{
  "train_examples": 50862,
  "depths": [4, 4, 4],
  "avg_pool_shortcut": true,
  "residual_init": "none",
  "eps": 1e-08,
  "epochs": 32.0,
  "warmup_steps": 630
}
Rows from block 8, named by matrix and row number. Rows with one number belong to one channel. Each number is 128 + 32 x the weight over the matrix's rms, rounded and kept within 0 to 255. All counts start at 0. Numbers have three digits each.
# convs0: first 3x3 conv, stride 2 (model.blocks.8.convs.0.weight, 320x160x3x3), inputs 45-53, a 3x3 kernel for each
# convs1: second 3x3 conv (model.blocks.8.convs.1.weight, 320x320x3x3, transposed), outputs 45-53, a 3x3 kernel for each
convs0.30:099098115094115128089100116111114068168169154148150128102132120148124148135131135076089093148126134112109098110141102105158114078089096120092115247238174017142136072100061140150117130198132190105131085094092158129116070046084154110098120129174
convs1.30:116113122143061116149123052124137126124158152097134111107111110088154074142156155125125116136154146149143151140147132113127100122140126133147125155195164133151125110122132170157085130208162148135138124127121106083084179146117255156071114146196
convs0.31:127127125130108096146110118083110089129106082126161121129131120110112094081162167121107110144144136137137153157085140139097121117076140150177092116103153125165166182199202206220221146177194092105105081100049101073077167153176181165188188189215
convs1.31:124122126106114115139151131149149160105111097144127136102053146085057153105078104121129158120125118075129150119127140128137157116106122107109126090076088119087106146188188077114109129152181145162186146127143091116132148150208146133220241146144
convs0.32:145154100149162051135087099115136091085124095121165115068200109141113150104146197121136091150136124136138135117255118180199137149202125102224149199000255138116146089163113136116086118089126118155091105176103159089133158210149166078045175157122
convs1.32:129125143140000177148065109118177147124148130110109116152062122153193108121126115079115111116189139148176109128127125124137133132104153133139111134153120141106114118128122130116165160175174128131087143117102119127113117151145164117128101126153
convs0.33:114096124119122128134136111100118100108110079110121109114122102116106097064109100135130142107104116102086078119101115120117103118154179088084056178202145229237172105111103057072084069109129113096117120135123040075047135142143161145127218192157
convs1.33:133102128156184159117145119143139140135163152138148142098111128075116110116097117127136134144163178153175144116088116136104132137112139131136123146174134140150141091097108123141118114136144147163176103105112120104114093078128233114080144151183
convs0.34:131120130141153154134152143127130122118152131104125166100098073092135076119146103127137151140122134147133133084125106100120090111178167134102121089119133201214208145127154184150185102158216118114117098146107117125097130124133116145129152180175
convs1.34:136158111170211122133113130115139135123135136133129141162121116162143120111111104145144117135155120136130118138066107095000126139104150138161157132104171132141140148174123147198145112149117111114113117147126126161132118117112219138068132132139
convs0.35:117153132110145138110150142135154124126138135110124118122158109143129143114123144103130121114134127107124122116130093105105156057096137128159101120131178122107141132148101148124127101088120103121102067123097106130129115100115135146165172143172
convs1.35:126115126146164153121158160118134112136130118127134120116132115175207136147197152118123131132138132129133139132134130093057164145124143136153126154208180124141142112146133133199170099132124141151155097085112130117134137139113217187091126153146
convs0.36:156154142141165123123135106114092054114086065131102052105111136100108170114123140127086063151161068144148110179132100093106130113053113194252209029120255131123167118113098048096075153095151105142161116105143109123152137115054110147158115137156
convs1.36:124107130129195141130158168098130128098099133106156120104047119116065144099059123122152109132108135111113115137134138120113135109133137139131119136154127138149122141151129123121131098157169084106113098132161107145163139174156118161143049129186
convs0.37:139129129141172174120118139149119167140108190141122177110127104088085127116155113111097068117076039105086069148145137141160212097141143080141152048083111000038099178153183202188142225234150124117130141116131116097135116139136049105178066079135
convs1.37:137130132137133116127117133140167194167173195168164185113142123165157063100158110135144119106128107132121111137139122110105154113123129135146162154121177138124127081114168145157160137159125151176137184165136166135154080090083030176084032140054
convs0.38:152144139135110087117136133147150112095121112188161133153115061133154152139129120128145137125109094126104096128152193127099131125141152084093094112070117140141134106104114119156128124136114104103161123104162073167169078101077092123135100116119
convs1.38:121135146121128163129148145139146142129149170155154151118137151197132114081091108110128129101145160119113145136156149153114144117122141107107095100126117117119121145111140063080108078054100187188189242180161207145191074121145041131168000090192
convs0.39:095117140126189107139114145109144127151095124158152139164152147156137131132121120089125089094149087118133093155151107154108091167055144131084143226087130100156109075061136107150081047255055149109119179214173081151149123130118092102142152096143
convs1.39:123130134124045069136112144117112147147100139160116139132218108118214147115232135126139141124152143163143144123126142124127159133150122129141127150202139131160126138153144156121136126168135119126140153112133159117124099122137195144126119132051
convs0.40:123095125145155179132149137133122144134167173123140134151109098139130144128132139115108141135118124134095103145111089094120091123127097097099044120131104254207193187188103170162088199194073148089175157129111078121079119139150164177202091123122
convs1.40:147128135086030067135168083138138122150165149136114126177106106110152104117117141141125117203150150168172140134131127133080163142127127120166141097099137120118135144107111141146138142148118144121124155109058134099096162124111179128109151135153
convs0.41:128124104120100103162155162188160127157133111165184131085079096090089099057083070154141120138142132142168187199131128194150092135072128118122157148024145185135184090128113121166155149204194117133108111069071166135178139135120134115154117098120
convs1.41:134135131125158058117110066115121153132130112153094085092131144122050131110077121091115146101097112108143118124120123126164123139166133112109104126135063148132093140153127147132122108134090206191190225171136220119140080086092093150094112121104
convs0.42:135123138123109114125115130142150101154104083147183104130128127117153144124097165145139134129135129107114121184107113167077112158090187158119198114018112132103206015016187021067183103127237102157107097130081129066159121054046112055051104057080
convs1.42:138129141117084135143106092088102135124125105130128151112140091108095079111093109093115105090127107080093102092140123124163122128125121121109098128123087144121123112111121143115130112153166062068095067090138063109144070041011032123024090171078
convs0.43:119134116138178073170119160141128150139098184107125105121143090207096119124131100099101124110122119094136186137160154172255106173171110118089132051195057131255027153121104165115127082189099134103142090187070119140202123112143110086087108115138
convs1.43:127105122123234124131100067160130138138114172132115140143205123149255130035253082139140099125121107113152112128116153123063065137154127145126139145132152114117132093109166112124160074119126125147148151110148133152167152170184071159207026112081
convs0.44:121113113137140120113114114126116136145138172100131121087081071068077078077100109116149148101114115093109148105149142117112180125102165126125091066056085022047089104123138127206198100169194087141045089124052153143118125138132055078108078086115
convs1.44:116127127113161068118129111136151124175165153158151155117178113109146094118208095147115113137137111143158146153154123123093135137160108119128137154170148142158141102098074132126102114098086118113137145107106149175157112118099163139153081153151
convs0.45:111109135135106170109089127111133128114141107088129110160155128159161173142152136126131141112114146089097136118022094116064100065051034167176162134091109166230141099088068104118059123188154118097146064075173089075120114121123138127077168126060
convs1.45:138131136127066116144076099133088120157084127143057109118138098177156105142136106119133113127135087132131101135123174128126138138113102135070094148072086133099089165134160165137179126108151142094157128093177157085130048000000153072000053024000
convs0.46:122124169109079209105094130104100143121160117107097168134093136126118098125056088125143114115126144129125127086120097111100114083090094116165126138151039156255070111164083120179167115105178155147165064053135121086089113138121152169116160134110
convs1.46:129119131124205025141124115141124170101133119127144135116103162063000138112120156117104149092112121129159138133109136137169115133094131126127153108032140135131153154119129127155152130225170128108130108136154102166183140128142254135058166124084
convs0.47:131113134148120142136152155084084108140134132122146122123111103190108131144171118033076118051072094117106123137107107178128113127149082151165106198138119104185122095145149147134186134093153191119152227096166158099089130098091116087068126171145
convs1.47:122140112113159185126163079089133133132174175117150124172148126113144109189137188151125120144157146128142151131092126133141078108095115145159153142125142133117140168179126108136176089155159098124079129125145113155181107108115144164082123163154
convs0.48:120137149106094129110118152113078122123093123150123139144126126166124157167125122134123128097105119117104127069072124109080074091074088109243144128172137113208141109125100141120120209086068128102140161053116096133121097098125090078119129122150
convs1.48:114126125109072210127121124144091100121118134130159122141169101160174130148143169159126164169150152155196131124119149125247157125000121117085114108112092141091096166144110158122139140129185105125092155109101120113122152152152079118114118187135
convs0.49:158163103141174066143137117149103057145064080123142108143141117163197169219188204141134130112142094101131099123094125123107084052118096007070101032203145037118093121029097187088100176126188089100114103243033136130113109107118080071068101145122
convs1.49:123128120122114168127100159084086098084151141140155161209207197199175158207208168148155164121181176157160155120175139137152076123120147123114116101124141107125123135129096079151167112169175058120119021123135048114136174162142124141155124154189
convs0.50:132114109159099150130125103120116140123111099144122174160130136182086114137122100130124118143136134128112119119087093126048089061119081119127183189099189063149145084113168148174117163094100147114173206054233082119046126094092133120096131128170
convs1.50:132150136146078043143197125151138126160141120155150109118124100131049130150129156149101134143143136131150128144068110150255130117096125129093124102024085119081125123120122140119110114125136186177170197155120153120093127131125128116079166142129
convs0.51:091098085098113102112118105096108104112117109104118110103104094100094094091105093106117128105133131101129127117132123122138124132138132108111113152159143125142121121130128121126117124142120136130137141138135149130145131123141139136135126134132
convs1.51:108167133147211153114145129133160124156196155142147128071112095117198135096127097120142133130194142140174130120103112103063093124101125146155153149175168141163151108141112111162130099109115102106106092088081109102100078098127099134135091127135
convs0.52:125169179114123122124133107108132141135078079109143098109146167105133081147109087139105039144141119167162166093087072116163211122089109190193095161190237068063056128132138149255251169154193119119100127116132158116086181163145134109148057084094
convs1.52:114118134133096143162118129133138125123148118118174101105109149064095142129165092135132117161146133121133091149173148100048111134128142120109114142153150113110103143171142102193128135169151133130140113044080110088114124156185087103188163155147
convs0.53:117112135061113141105134168139120122099169176128128086175135117096152128160102071133076108086050115127175223120124145173141219198110146075117139145205096177069037170195137148161083121126107076117115072161112150080167141119130105087117140098117
convs1.53:150144125122066107112091154169152147159129108129122126146153115123177086136109114126139107125121136133154135127015150113004052141132134142144142151184149142125092145128161148150118136138160146129089182116077203167132131076100104116190115114168
convs0.54:105115107146146131134148146133131134121146147107149144123101100112104119115119097101106128128122109142123111107127162152156101205204174151155070210151131221119094134127109156099082086100097121134110146148102112147119135139157147138135183165137
convs1.54:134108127139151129133112094118147130140197181140137129139114120162199078128119087119121120169174145146136107114100099087049104115102126130166145138160157142138135116129098137155102111115110109133115153091046152147116126123135255158102145098125
convs0.55:132133130111079085106135111162164116147170110157195113111080068113094149107097098138157163119124142125106123166128158137151164137109138105057108092002166169178223106000047129090136219105136144075151146066121051063143133123138145102081158148135
convs1.55:120122108126081145132151134157142156141118080147140096122030135095104113108039120134124142134137123145152159127129104124103145132112124138092104141102019145154117152130144156162121130152085099108100121112099127113069131120132231156140072061118
convs0.56:108120115147162165109123136130122135127109124125102147116091113107100123118091139110149107088143114058095044095137134117111100145128145108080191144082159121049183110094163116093129120138112138136150143137148148139116137115121170157195118024100
convs1.56:116140147108158035113139105140142143157178156139159152184095124168054143133062110128145131149162137142143130140118112115153196145066119128149142159150155144161148115088108119143149056124134126098097108085110116123141182132143088108139130143085
convs0.57:123114138125118162128130118107110133131126133119096112114131119108140145127111148116136170130138091126135040117136130141122162142139195149102118135076131088082161119130105142124120104109183134140131156123198135128065103122134125140115082139157
convs1.57:136117101158149057130111208133137121145123132121136141164173142173239131122166138125145134165155139154158150121139133140059092109091106142161147145088157140142145123135142173242159142138140104109117108097129100135132103158134160132037100120119
convs0.58:113135151115128188107143151108129132165141140135116140128103175118129185137138184106083122080043126131113122133102094121094147071116061106116185130201098167234069142141197155154134048176082119133164016096174167134070120093100111151138097129089
convs1.58:137112093165183073126191084116135149149155141131190157122151125151121128124060105117151106161148125160142128134116144117093089108106126127127148149131182130145111140114129147164141160176146097131121130104164109077149150118138193141123143111194
convs0.59:110136146130167168132157166130163136144178152131173122123129118123132170128151158133129153126145144106107134122122103126125143118194134153164130072095125181089138166135100108101118141072040132129123153134113097110148124107116114096133104098111
convs1.59:142175128146164138139141102131132120135128108133131122136134143132148138151149134132118123152156139134139122121052113111035178125105142134154152126162129146160149157173139164213146164181115123115110126112118122134139136133121120130117128136133
convs0.60:121157164132123132133105129098114111110100083142097122135112176106127108173081159144133147122128164167129152095125130072053035160068201144135126255139151136178195137098133098121183073076172144133149057094143135025215134118120182092077183088050
convs1.60:147110135135061053134118123130123144107112112111166094091094108114136181129088128094118103052086168118099138144075125162064169132144098131142137120164137131122112148132165124091152099108160160159170148137140155131133090096131255168149190116109
convs0.61:129140130113128121121122122118124114087101049130155143172085087112038061119075098132147145137180177115139135105115129106092088126118163106159125145027124140169181100079097150190154180171080177135154194119150113134144133145154089067102160125128
convs1.61:145127131152103171140107143134148145090106129100104100107081166151038159132135179132139111175115102120120130129107122118073132132152116125138108077052007114114087118121111114098145106103104152157147178139136131093076112150156043092191097111197
convs0.62:118117126130130121134138137146144154160149140153184149167148106146142144151110107136135127119137148126143147141142094162135105166143138125135141073136173168121164141129153107113132105075135140132144176114134153124128153161163191172189095086061
convs1.62:149118117118134124120113149135150143134146109147138133148129168138054171145084143150125105144130116162149135127137130122131099127108114116117135119124069136134111150156121154105149152147144061070097078100147101123101113060110106090132171121103
convs0.63:092093086103129129134123112140120107129117066102122078100090113092106098098119084137139107140138145140131145118120121187156138133181199123099087151123159227226197144173154102131132080126132117140144150138118105147067137127132074093115189164149
convs1.63:115109094149188152133136123129148138160155135101121145092100114105149128087107103135135116170183145127149129122102128125082105122117147131142115118143142140134140091125127085148135106143103124124121065069105110115095121141152161117107135130123
convs0.64:140167154128178199144139151114161147131167126124174119115129142142124135120051125134163148086138174062011094168144127113110084132085111211194144183129083255255171131126088082103061138087112127132145100140179070111126134127134135216252126126107
convs1.64:132117167124066116140161093126137148134108125130142152069146093124181128119154130121127116143133110137132110146138137139079151123143133105142150135098157148133134113074106145159121122177128130101119078149147123118110152101129195150140118112134
convs0.65:125121121123076094175161120140130108096108071133144138058124113073173096090108134162157137174132110145127097128127108074074099156108176149120132121144098127147143105112092171093062111090092145155151197174171082142018163144110077032016072088111
convs1.65:119130129135094126140104125128130147090118144117123132161100168138065126106058122148130129164159142184161149124152134142142171131143135112107116102079063131149119148096170108104141177192154051050070080116122113180152183131088087022000122098105
convs0.66:118111073153124185124162173152141145125125132129147092169127127182058127155092085127121094120148118115129155147113074162047109095132180125114158104171125126139057122173159138098143136109121089093090107040101067118187120117094168162188129127121
convs1.66:118128134130157093108136214122134125132118151129143126138131120146044109111134116156143121145125136148142151121057138119181100131109123128135141102115157126133125118092111109076126136176187092098099033116161117213187167142135179129068141160147
convs0.67:135135082138157088145141112097122121078084042167138105154086188069074107133104156136140096164172119130159110177162093169057071180123164162184118216072145058050162082125143122201149087155126095114111176163109131187129139107063185094055116058077
convs1.67:136131134130109052114056255104122131077102149073103131133089137170024160123085156138154130172153122171126091136133125125120098139140166112121104128125074100126091116137151090106125152123110155181163133116104121108152129119136024096167216128126
convs0.68:106109187104102200090127219120141112139157088124168105131139146151131145088168148117130147075130207077112211140150110187110144128160153104171073169033137187188072144127101110123129079084065129082144152055120097101137170166111129142124206131079
convs1.68:124158147123074091118164153105122121140168031103133073116109160133132189095143195135111114148155177140117181141094145125137189122130118145134117119171083148147118130093064177161084124092090105120145142146123157124139158156190230171204121137181
convs0.69:111126125130168132098144141124136139108150135092133094115170140141159220107130100119132149120140117152141111104088103102120101112131105124148104161077223169184138144114104130177221119153133130133141153092129139149143151127141138140142121122124
convs1.69:115130131133255090131183099110123120098147119120118121108155118133183143117149159133130129108153133137144127144143143099058105144170137139143134149124143143149132108135131152237146136158151127118128114111121128155134125122119188157144117127113
convs0.70:155161155131154151156193138098105121107082113136108126149201161123092120134121104139096126151117090108161143137057137111094142141129153236255050101126113055131078183208158200168101144167149097080148161120154083124101108092117119086101129064123
convs1.70:128128146146114078124086202132160149113134152146151144129155075101148108088086126125144110164183164127130136139117136124159112132125145097129148124107112120098121153183151140195241136144117117127111078102131143136128133144119135146147132128167
convs0.71:139081118097083102175153131151163150157125132122147158123126174140100125152118133123139107132104097145122088143131091123157134109112079065128237092113202091107205067140163111165157122101186023108144044073096181112090161138119115119127145107102
convs1.71:132128127118141157146179146150159126168162163140145140115094157087068119124096107149122124133121108112108115123107129109063094115155145138125137155098154137104146119168125126137147114184167068061106094096140103124125052122099096116042165145073
convs0.72:124146156154137143166141131118115094099085092127154144136140148142070104174159156132145138177141146063004070106104102082105116122255131140137165155180099229109166145118132155094157145172136126135143201071125084084149151082116179134149146139149
convs1.72:131141103115170240157145087149152176119124132121145157133198149093050169166110161155146116172141148131106096133090135133255107139137128114134162082071032104109110125141154153183161139127104136160131154081085131128131138160150106109140234156121
convs0.73:128097062138107074134131105115143146133155130098146105114080093116112123104112092140158071156153058150169150130124145144129179106111144073028118065061177077098127090087149163201222166223133117130083112130090095124115114134110080102112111112133
convs1.73:127119125120082113138054154129150134161173160143131146119078090201152089111121082148139125129142120129128132144130123165096116136139120139164125158168154141142128118109135138143137122111110133099111135059074126103129105103115122138139098118143
convs0.74:114113122131129132127126136145103104146127111129096082096112115130133147115143183108112129105099069152116101144111093112101081091094237106156148055105162143218255139141109149124200132130255119135150112139169121093163143129154126123154068122137
convs1.74:131158120137071124150123111115130131119142121129110132121098138178146113154154151147135141127151124128131147116139122116120139126117132132164150127078109135144112147167141164226173113141146109084101104143157098151133143176176114166131145173112
convs0.75:119107128146126167158139143124135095137142046123140154109153170108146169107168138119116118111134151104106069088084100119120210112131182048095197143125255140120212144166198145182213142206153131128199145127255123113042096158144135188138149183165
convs1.75:116153152131111133139216121148169097182168129150120121151089121113119132135137103139136136212167119147155121135121108128058141144175127145159134142105127138113117156255190167204162111091108127151125149128123176133098170162134139123129152136119
convs0.76:155169100136156115158171120120151109128124125146150110098138147148074105163090137120118067126120047144163129126154074134122137133092049158142155112175204059000100153176166079134113141129046111161146094146112154171151094112106134123132095119130
convs1.76:131140145127153069147089091147173131150134141157163135112141167136128154152108143112141100115119100114088108110068111141066069117154158134193145173253200111147140100136111121124109091132134090137115089189116096091128116092084190155156140090126
convs0.77:154102123138067119127099130120131109095135100128100045094081157086123190108107124157144137166129130149135144092096058104079081103095101165185143110104175133127132110101108137061094150133176156133101185007150157116145166128116138092094093082051
convs1.77:122113143136210149114166140136124112136127100122099110138050156114051100074098109119131112157121107118129109139139087100146170130117122107107064126109071110118093150140171135127175143134153151130146186141143175177144133115084000048000151086004
convs0.78:070079065100107124168197213163117116134138132102079105158137137168152149158168129094091094082124146177225225086094082119123117143088078059113116092097104122152138143198167132201180178255211089086084109127142142137139092111130112123139142093045
convs1.78:130113126139070169116126135134150130177177143107077078159073165131081110170159131140100137111152136132131155137137122143075132142140126119128125099140150125165132128210154090079056084066039112161166094139125148093107160105089199137174185144119
convs0.79:143125103097101114155142126129159137108101112133101105118105121111130098090123114136106118128096098186177160154152202101182155182101139140119073255255127096000064110128122131219154063139154093058122086099107218140089155124147176120079122067081
convs1.79:119113155115110210132143136128130109092104097097124147133110157073110122151107174098124107121109130117114110125120125094123110125122113120099085146156172112106111152158149157140116163157123148115103135106061142127115118132182223127150169119107
convs0.80:101137134119144164153143158126118099140152123140139172115128169135208158116192187135139144114134157095100079111123107093127126079141152127153130076130116153128129155096140145132173127194137143139139127215195079086131137138110115138121167201104
convs1.80:126129119142245118121108127090124113115157132121134128178151134182208136154137125146144137174162136134153132147070155099097091127105087137174139137162145135170128150197139178236175117143116101138130110129131136137129127129114200171074129133113
convs0.81:094139095129132113102135111129137112108126117110134091129096122163127150108125143126101102141065074117078119076085040071065115049145081159154147169136146143164158161115197178051141112086163129139112184097164122094164132122077125090106117123083
convs1.81:132116118123151161119131138164137140149153158137121145103132101116147115136166121118128123157174127123148124138131138114099124138143140132141145157158164120136120105120145135158132148147152159095111149069121136135128095147148145161140157137182
convs0.82:114137130104141130137164168117137146127162147114157134122133124119155152125146155123130133134142138123121125142119117146131127152128122140148144119101131107068101129132142143118134098049051101124101111119121112134128135133155134139145133100115
convs1.82:147128140131178150125148153125115106136160120125131118126134121157194142112153126121119128128141130114139128117099118097043127125106130146151132158201143139150137113155135143176152127141137137128115141116119144133124102140138103126112100115130
convs0.83:133149135136153144144164151112117138133164162128144144131155111155136156153144159124137136127121125108110105137156166155179162142141142165139120107064095108112100171180152133100103074000025150133119150127129119124130117113132089098123138132139
convs1.83:147154156115157164116128131125128101125131127122123118151168146152189149140155129132128133139157140116131134140101139113065148146088144138154144146189161132138134132148138156200161131150135118148144119095097146122121133113105144124076112118115
convs0.84:097117118103130120105119116138127115153166133126157150088136092104140136095136155110113109100140149093087100129105149142181183108144153113126143119052120097113137119163160099098113113119126102123143085120130167150140127133138132172183136138141
convs1.84:112123124152120059109138173126138126152123123141126131126131155144231187161164162119125133132160129116117107136148112091047121117121150139165142142170184121156130121116126132170125128115129150128128129127117120112112128124128250185126139105100
convs0.85:109130129104147143137167163136127129130171161124156167098129113150160160138146195129128130135132131121117121129083081126129106139123152134139109088065115114098138141170158156147161124069128110104100090109108088111122153129147102127142120144158
convs1.85:136143158154170151137123151120127118131134126149124114130133126127168141131140122124125143143149129123137125122127139109069118114103150139152134137162146142139124124143151141158148118131135139133126136106107137133146122116111108140098123118115
convs0.86:152140082119125069119101115150113080112051147125088087139160116113217196139141172112130113124109115117138136127143044070117086068047086154100174128120237133112122141145131168214134154149198110138173124145143165128134102085102112080031154125124
convs1.86:126120145133110101120104095108118116127131106108127165150105119134183152121039097099118167086146137124143099128144133131019102135132128110094122122093133129116093188138159150116139155132117126069089162103085150098103129132165007071135135166184
convs0.87:111148145094142131134151145142132136132140152112157167096117124104162178120130154133133139145139139124141134155132136149153138137160168116152111052089101116132160129163110120138137093069112110121109090113098091123098176158142121127123097131159
convs1.87:125118104127199166129148154118114101117123116131112111151117113143158129166138113116122135124139137125127136123120129110084112127109132134137121129143151131135129135130146151161148116140140117117126124107120139127137116122118108130106117132131
convs0.88:137128136114129157142132110130130133144155109130149129131130125151202123138140139124118143135111142116105099113108114107123129116171117144128116121174102127110170121055147134091142099055103147127172187171255134138033154161172134124073130165123
convs1.88:124093113149178142116103076118115132128127128126139113133126083164165091131120086172141130193153134127136132151111135127122145133123127123143093143139098139160100144144144150183174168159142169165189176114127202145135129114162047113147121116135
convs0.89:115122130119151158112135116123147137127152128110121129114158119134167146135134144120109132098093103103102089119133118103149088100088095150126139128084060105182137143137167149091096139057068082145119080145131193106139126141154125149129109156149
convs1.89:119123133130136157119147139123135136128116138138138127140140151137183133126143137121114134113161138137166132121137125145069195127154133140153148137151193125144123118101108126173145116164135132156141131129131130142110138146118155148074130116123
convs0.90:117099065121166078132161129114129092085111106111085078118138109132138065135150081090095103101106084050090124093015178084015145094088115097081132179019149139101134115045094134111109098054208083047128160141051111163118126087092157157114175182063
convs1.90:125134125106231135112142138129110125160135140149118135131029117118035124141000129136119139138139149110141133138136113132090187149050127120092128135127148135119123136165129124190174111144149112078109124093118104086079115164115090103135093118121
convs0.91:125153150123144147148168158129165158135200163135204173109127126113156152124174135139145145149145144123122119144132151140157162169222162155161129097090121131115141147150132123118126121088065118126130106109098116117116157141159142129141140149148
convs1.91:136150137123188143138159139123122108111142097116121107121131119118172145126148143118127123143145134121138133127110130114027094130117134127141136138157138124152138129157131147180148130145127117118119106098099138113114104118114122139115110127137
convs0.92:126100111106123106138122131097132133091104122071105099134181183161173194123189143131139128145133136137144145161161116120144104112151077114099140147176183087108068134160149166143144088088111143107131103165092102149098120104108121127123089120118
convs1.92:088107110107120089133101125135144145128150142131137138151114115134119134143117120122130128102119117147110123146179136142162120129138116144138119137161128144158131126100105100091096097093081038059087042069087060081092088079130071126178079073102
convs0.93:074122141116117135160138168120135113094153118098187140071119133095119089083132139099143119087106129148086142118156187095148160127116156148136146178093183126234140104125128103120116074063123129124124202147134089110097098117109096134114033147161
convs1.93:133145111128145143117155108152127108171121135127123128097177128114161122105181080111108116137144117133126104133127140105137150111143111143139154147147151144165145109142110120193148128152137109086124126127118126132085071119134098150192095136146
convs0.94:103098095111117103105113103102114113102123112097116097095100105100096096090107103098123117111140138100139134115128124125132132119142141110115104161153143112145117122132130106123104111145111139130139148132141143138134134128140139136136132138135
convs1.94:114147134132203169113140138127149126138180151132144132085107099114182143119145122116147130138182152134167141139108129101070090136094108145145138150175159138149135112128115120144132112126118102108106106087097107102097092116113096126132097114143
convs0.95:116137142138159156143139155108142128115187184101139142123172133153148153130137127128131129134143152128135137127129139146193147156154153131132143162134132122098124109154104135127130128112116122129126123137120115126114132130141096106101118131148
convs1.95:130157126128202158120157077128129111138142119131122120117148116130191133118155130126125131131155135131140135126142127103011076132109113136142143147166163138145139120120117113184134118147140128132125124102100130121121101136121120148115109120129
convs0.96:134131115152148067100099108105104098115089125158119138129132155086180198176150226130149108143125066119131078096077058074066054057074085144117146202110104137183203120064160135091105158164100116170091165223072042149170158178127213104052192107085
convs1.96:124127110143129138105110132142167179117138093107095074177139125156182113200185096138114113106114129182143101125138135122230108137099122141155118165188049109157123148134147162112122149169106144140139147119053101079034109086096255160040146114063
convs0.97:163128072191140032179147064121102152122128164127148187154089150099141150042147174172110095223147069218150104144099142120111110173118127157104044113084107127123171126101141137112111101057128150056118137110048091114080147104130153166179109158204
convs1.97:146124129142180167121149122135158129079083124133081112094141087053081111079135152125153179180127049148143089109142159131153093127115128124100099131078085142111102156146132140165144117091142158147117195144138147117077157117146082021080145130150
convs0.98:114128138132165170126161168138123135128167147135145146093106109102134171104151152110120125117134128129130132136075078116128188116132128131099112140136138118112133141136126157131173127112123124117152121136109126144131112108134139153176138127155
convs1.98:131138132141181136126145130120126101121131110126115129121133129149182121143136139128134140147167135132150138136126107091062118134106115137154137156180182122137133119156137158171158129139125121133138128107115138129116103141140170163101095118105
convs0.99:136140142125117148130084093135102033132124090150139152149120073108176134142170105146154116134122107116090097131128108145110119158150177129126154113196107114136175131036001138108094122134144153197151168184099130091148131075040108078054082116079
convs1.99:125129130135118160142115124080073083127105120133124144072060162152022123166055119135122099153168135136149106129173105125212101121078109120062125147078148140183118148148151125151144177194165090114094117113119120104107083063082091111146143145144
convs0.100:112128102110140094136167133117120130111109154107102112113113169125140174143096150112101098127115095157170135156143088142137100150131089097106069116161156078033104133134130110118125098109151166124067129115103184129120119100130135110138110071136
convs1.100:142090164162159067124141121102103112063122076058086051128056188132000161132073135146174145140117139101121139131086114128097101126138109127124106159132075125135079166191238105124153107091138121115097142125076137102102156077111076081172165130199
convs0.101:123137126130156147132158122102106125119123118129136167130114133144138113162133162114121124120131118088092060159134142140152153150133164111163154072143106080086142120167109111118092153093140166112132164126125132100126100107117122137124111114106
convs1.101:125127139130255146117148101125132129133146137140146132136160118127179146138151117139126123153153148149150133129081130117042089130101147132160131148124160136149146110153123160207160129157127126115108134094102145111100125128114096139112098116124
convs0.102:113105095125114120125141149149121109114101109144138148111126145113108107081108143155146120104101114127111104131162110082109117058080124129103121218175163165131127146142154111050103057049093106115169130083159124115124133105052130116111164106129
convs1.102:128152133118148126120137080163156162170106153132162144115180151075171115117174132155133128180137146140142136118117139138066154114125160146131149130135136151153123110141105158164096066167103095078095083084134111067112216165141255145056125144131
convs0.103:162172168154146119145089080115110124129089126118096111060124141149022171157086144146161138159119091117066096057143109073103098053167088093176101141078142103158082084109120206086106150091129102142116184165109117110191140166148125128137107062122
convs1.103:127148118125094194124117105112093100103108104131122150080101083124070085070154120131122148115140134111156105124115149146154240131135105140115110158148096131146118122097147152107165163164158153155157170131125135105102105105144083094136108134146
convs0.104:127154141159140127126126118096131159113126126129132097123132132187095130147156115171173153157112129164090110111054118103097128166173157139146108255028118054124075072140180102124156136089112141089086179119129102102123158156203118046094112098128
convs1.104:131130129135134189117167099124140168135118162173112102065107120044158114146073102099101127111130136155126107122137126130072178124137112127129135132055143160150074163162162132147152166177196152154148154123096165164141216160216091118224157110168
convs0.105:123163136124159150136140120091123133110147151096113119153195151196132166142163200113128126130131115123105107111167154149190156132163143103121106166058110099125128131140113151106127121102139146138111155149138127138106107113127121104112145146162
convs1.105:117139146139172128126163131138145120136159097130136133146169129148180141140199131121120124121157128136145137132118122116031117133095115127155138165165151139170137118142120159215149111137148134131116145104095142131110107124132141153119094117138
convs0.106:116132140128137128148160160121154150131179163123156176113128138119161155117130169149145152140137144107114123169132144147151142156176146130099113113087071155138145150156132148130129120106060122109104122105088105126106152149167150161174167175123
convs1.106:147134131146207162140155149126117117117129103122108108148120135120156142138132123126118127139133133126135127129112133121063104138106141137146136120136145125137134140156128156200161117153133110129132135117114128131127134139134155134127090126124
convs0.107:130125101143141096113127120122080062113085068102091082087057093120103102120098083120134110102118091105082106133123091133137148188137115084144215127128228074103148095150173105188180115140133148136126144143093133126152066099100098140146073081050
convs1.107:130116109143228116124127112109160134138206155131149146177097118194176131114118111132135133134146131102154126129076134147072149143129127132177145156185164121148143127153118090148155074092124107085115073080109085096116109109086072091082109088111
convs0.108:138106084126085121150140120126151141123110119108132122148173139152229145079155159160125101140138136150143140117092134090109119056115103143143170048090146085151161067134202061103146073043089103149095000152186175144026150161164103137148098152168
convs1.108:112144121093047246100195144115126127133147149148061156184091099157043105155086155119114163162144127147146119108158118153154111133124128124128107110110067136105106137188175155180166128093145113134140108140128128092119176140146147133100213135149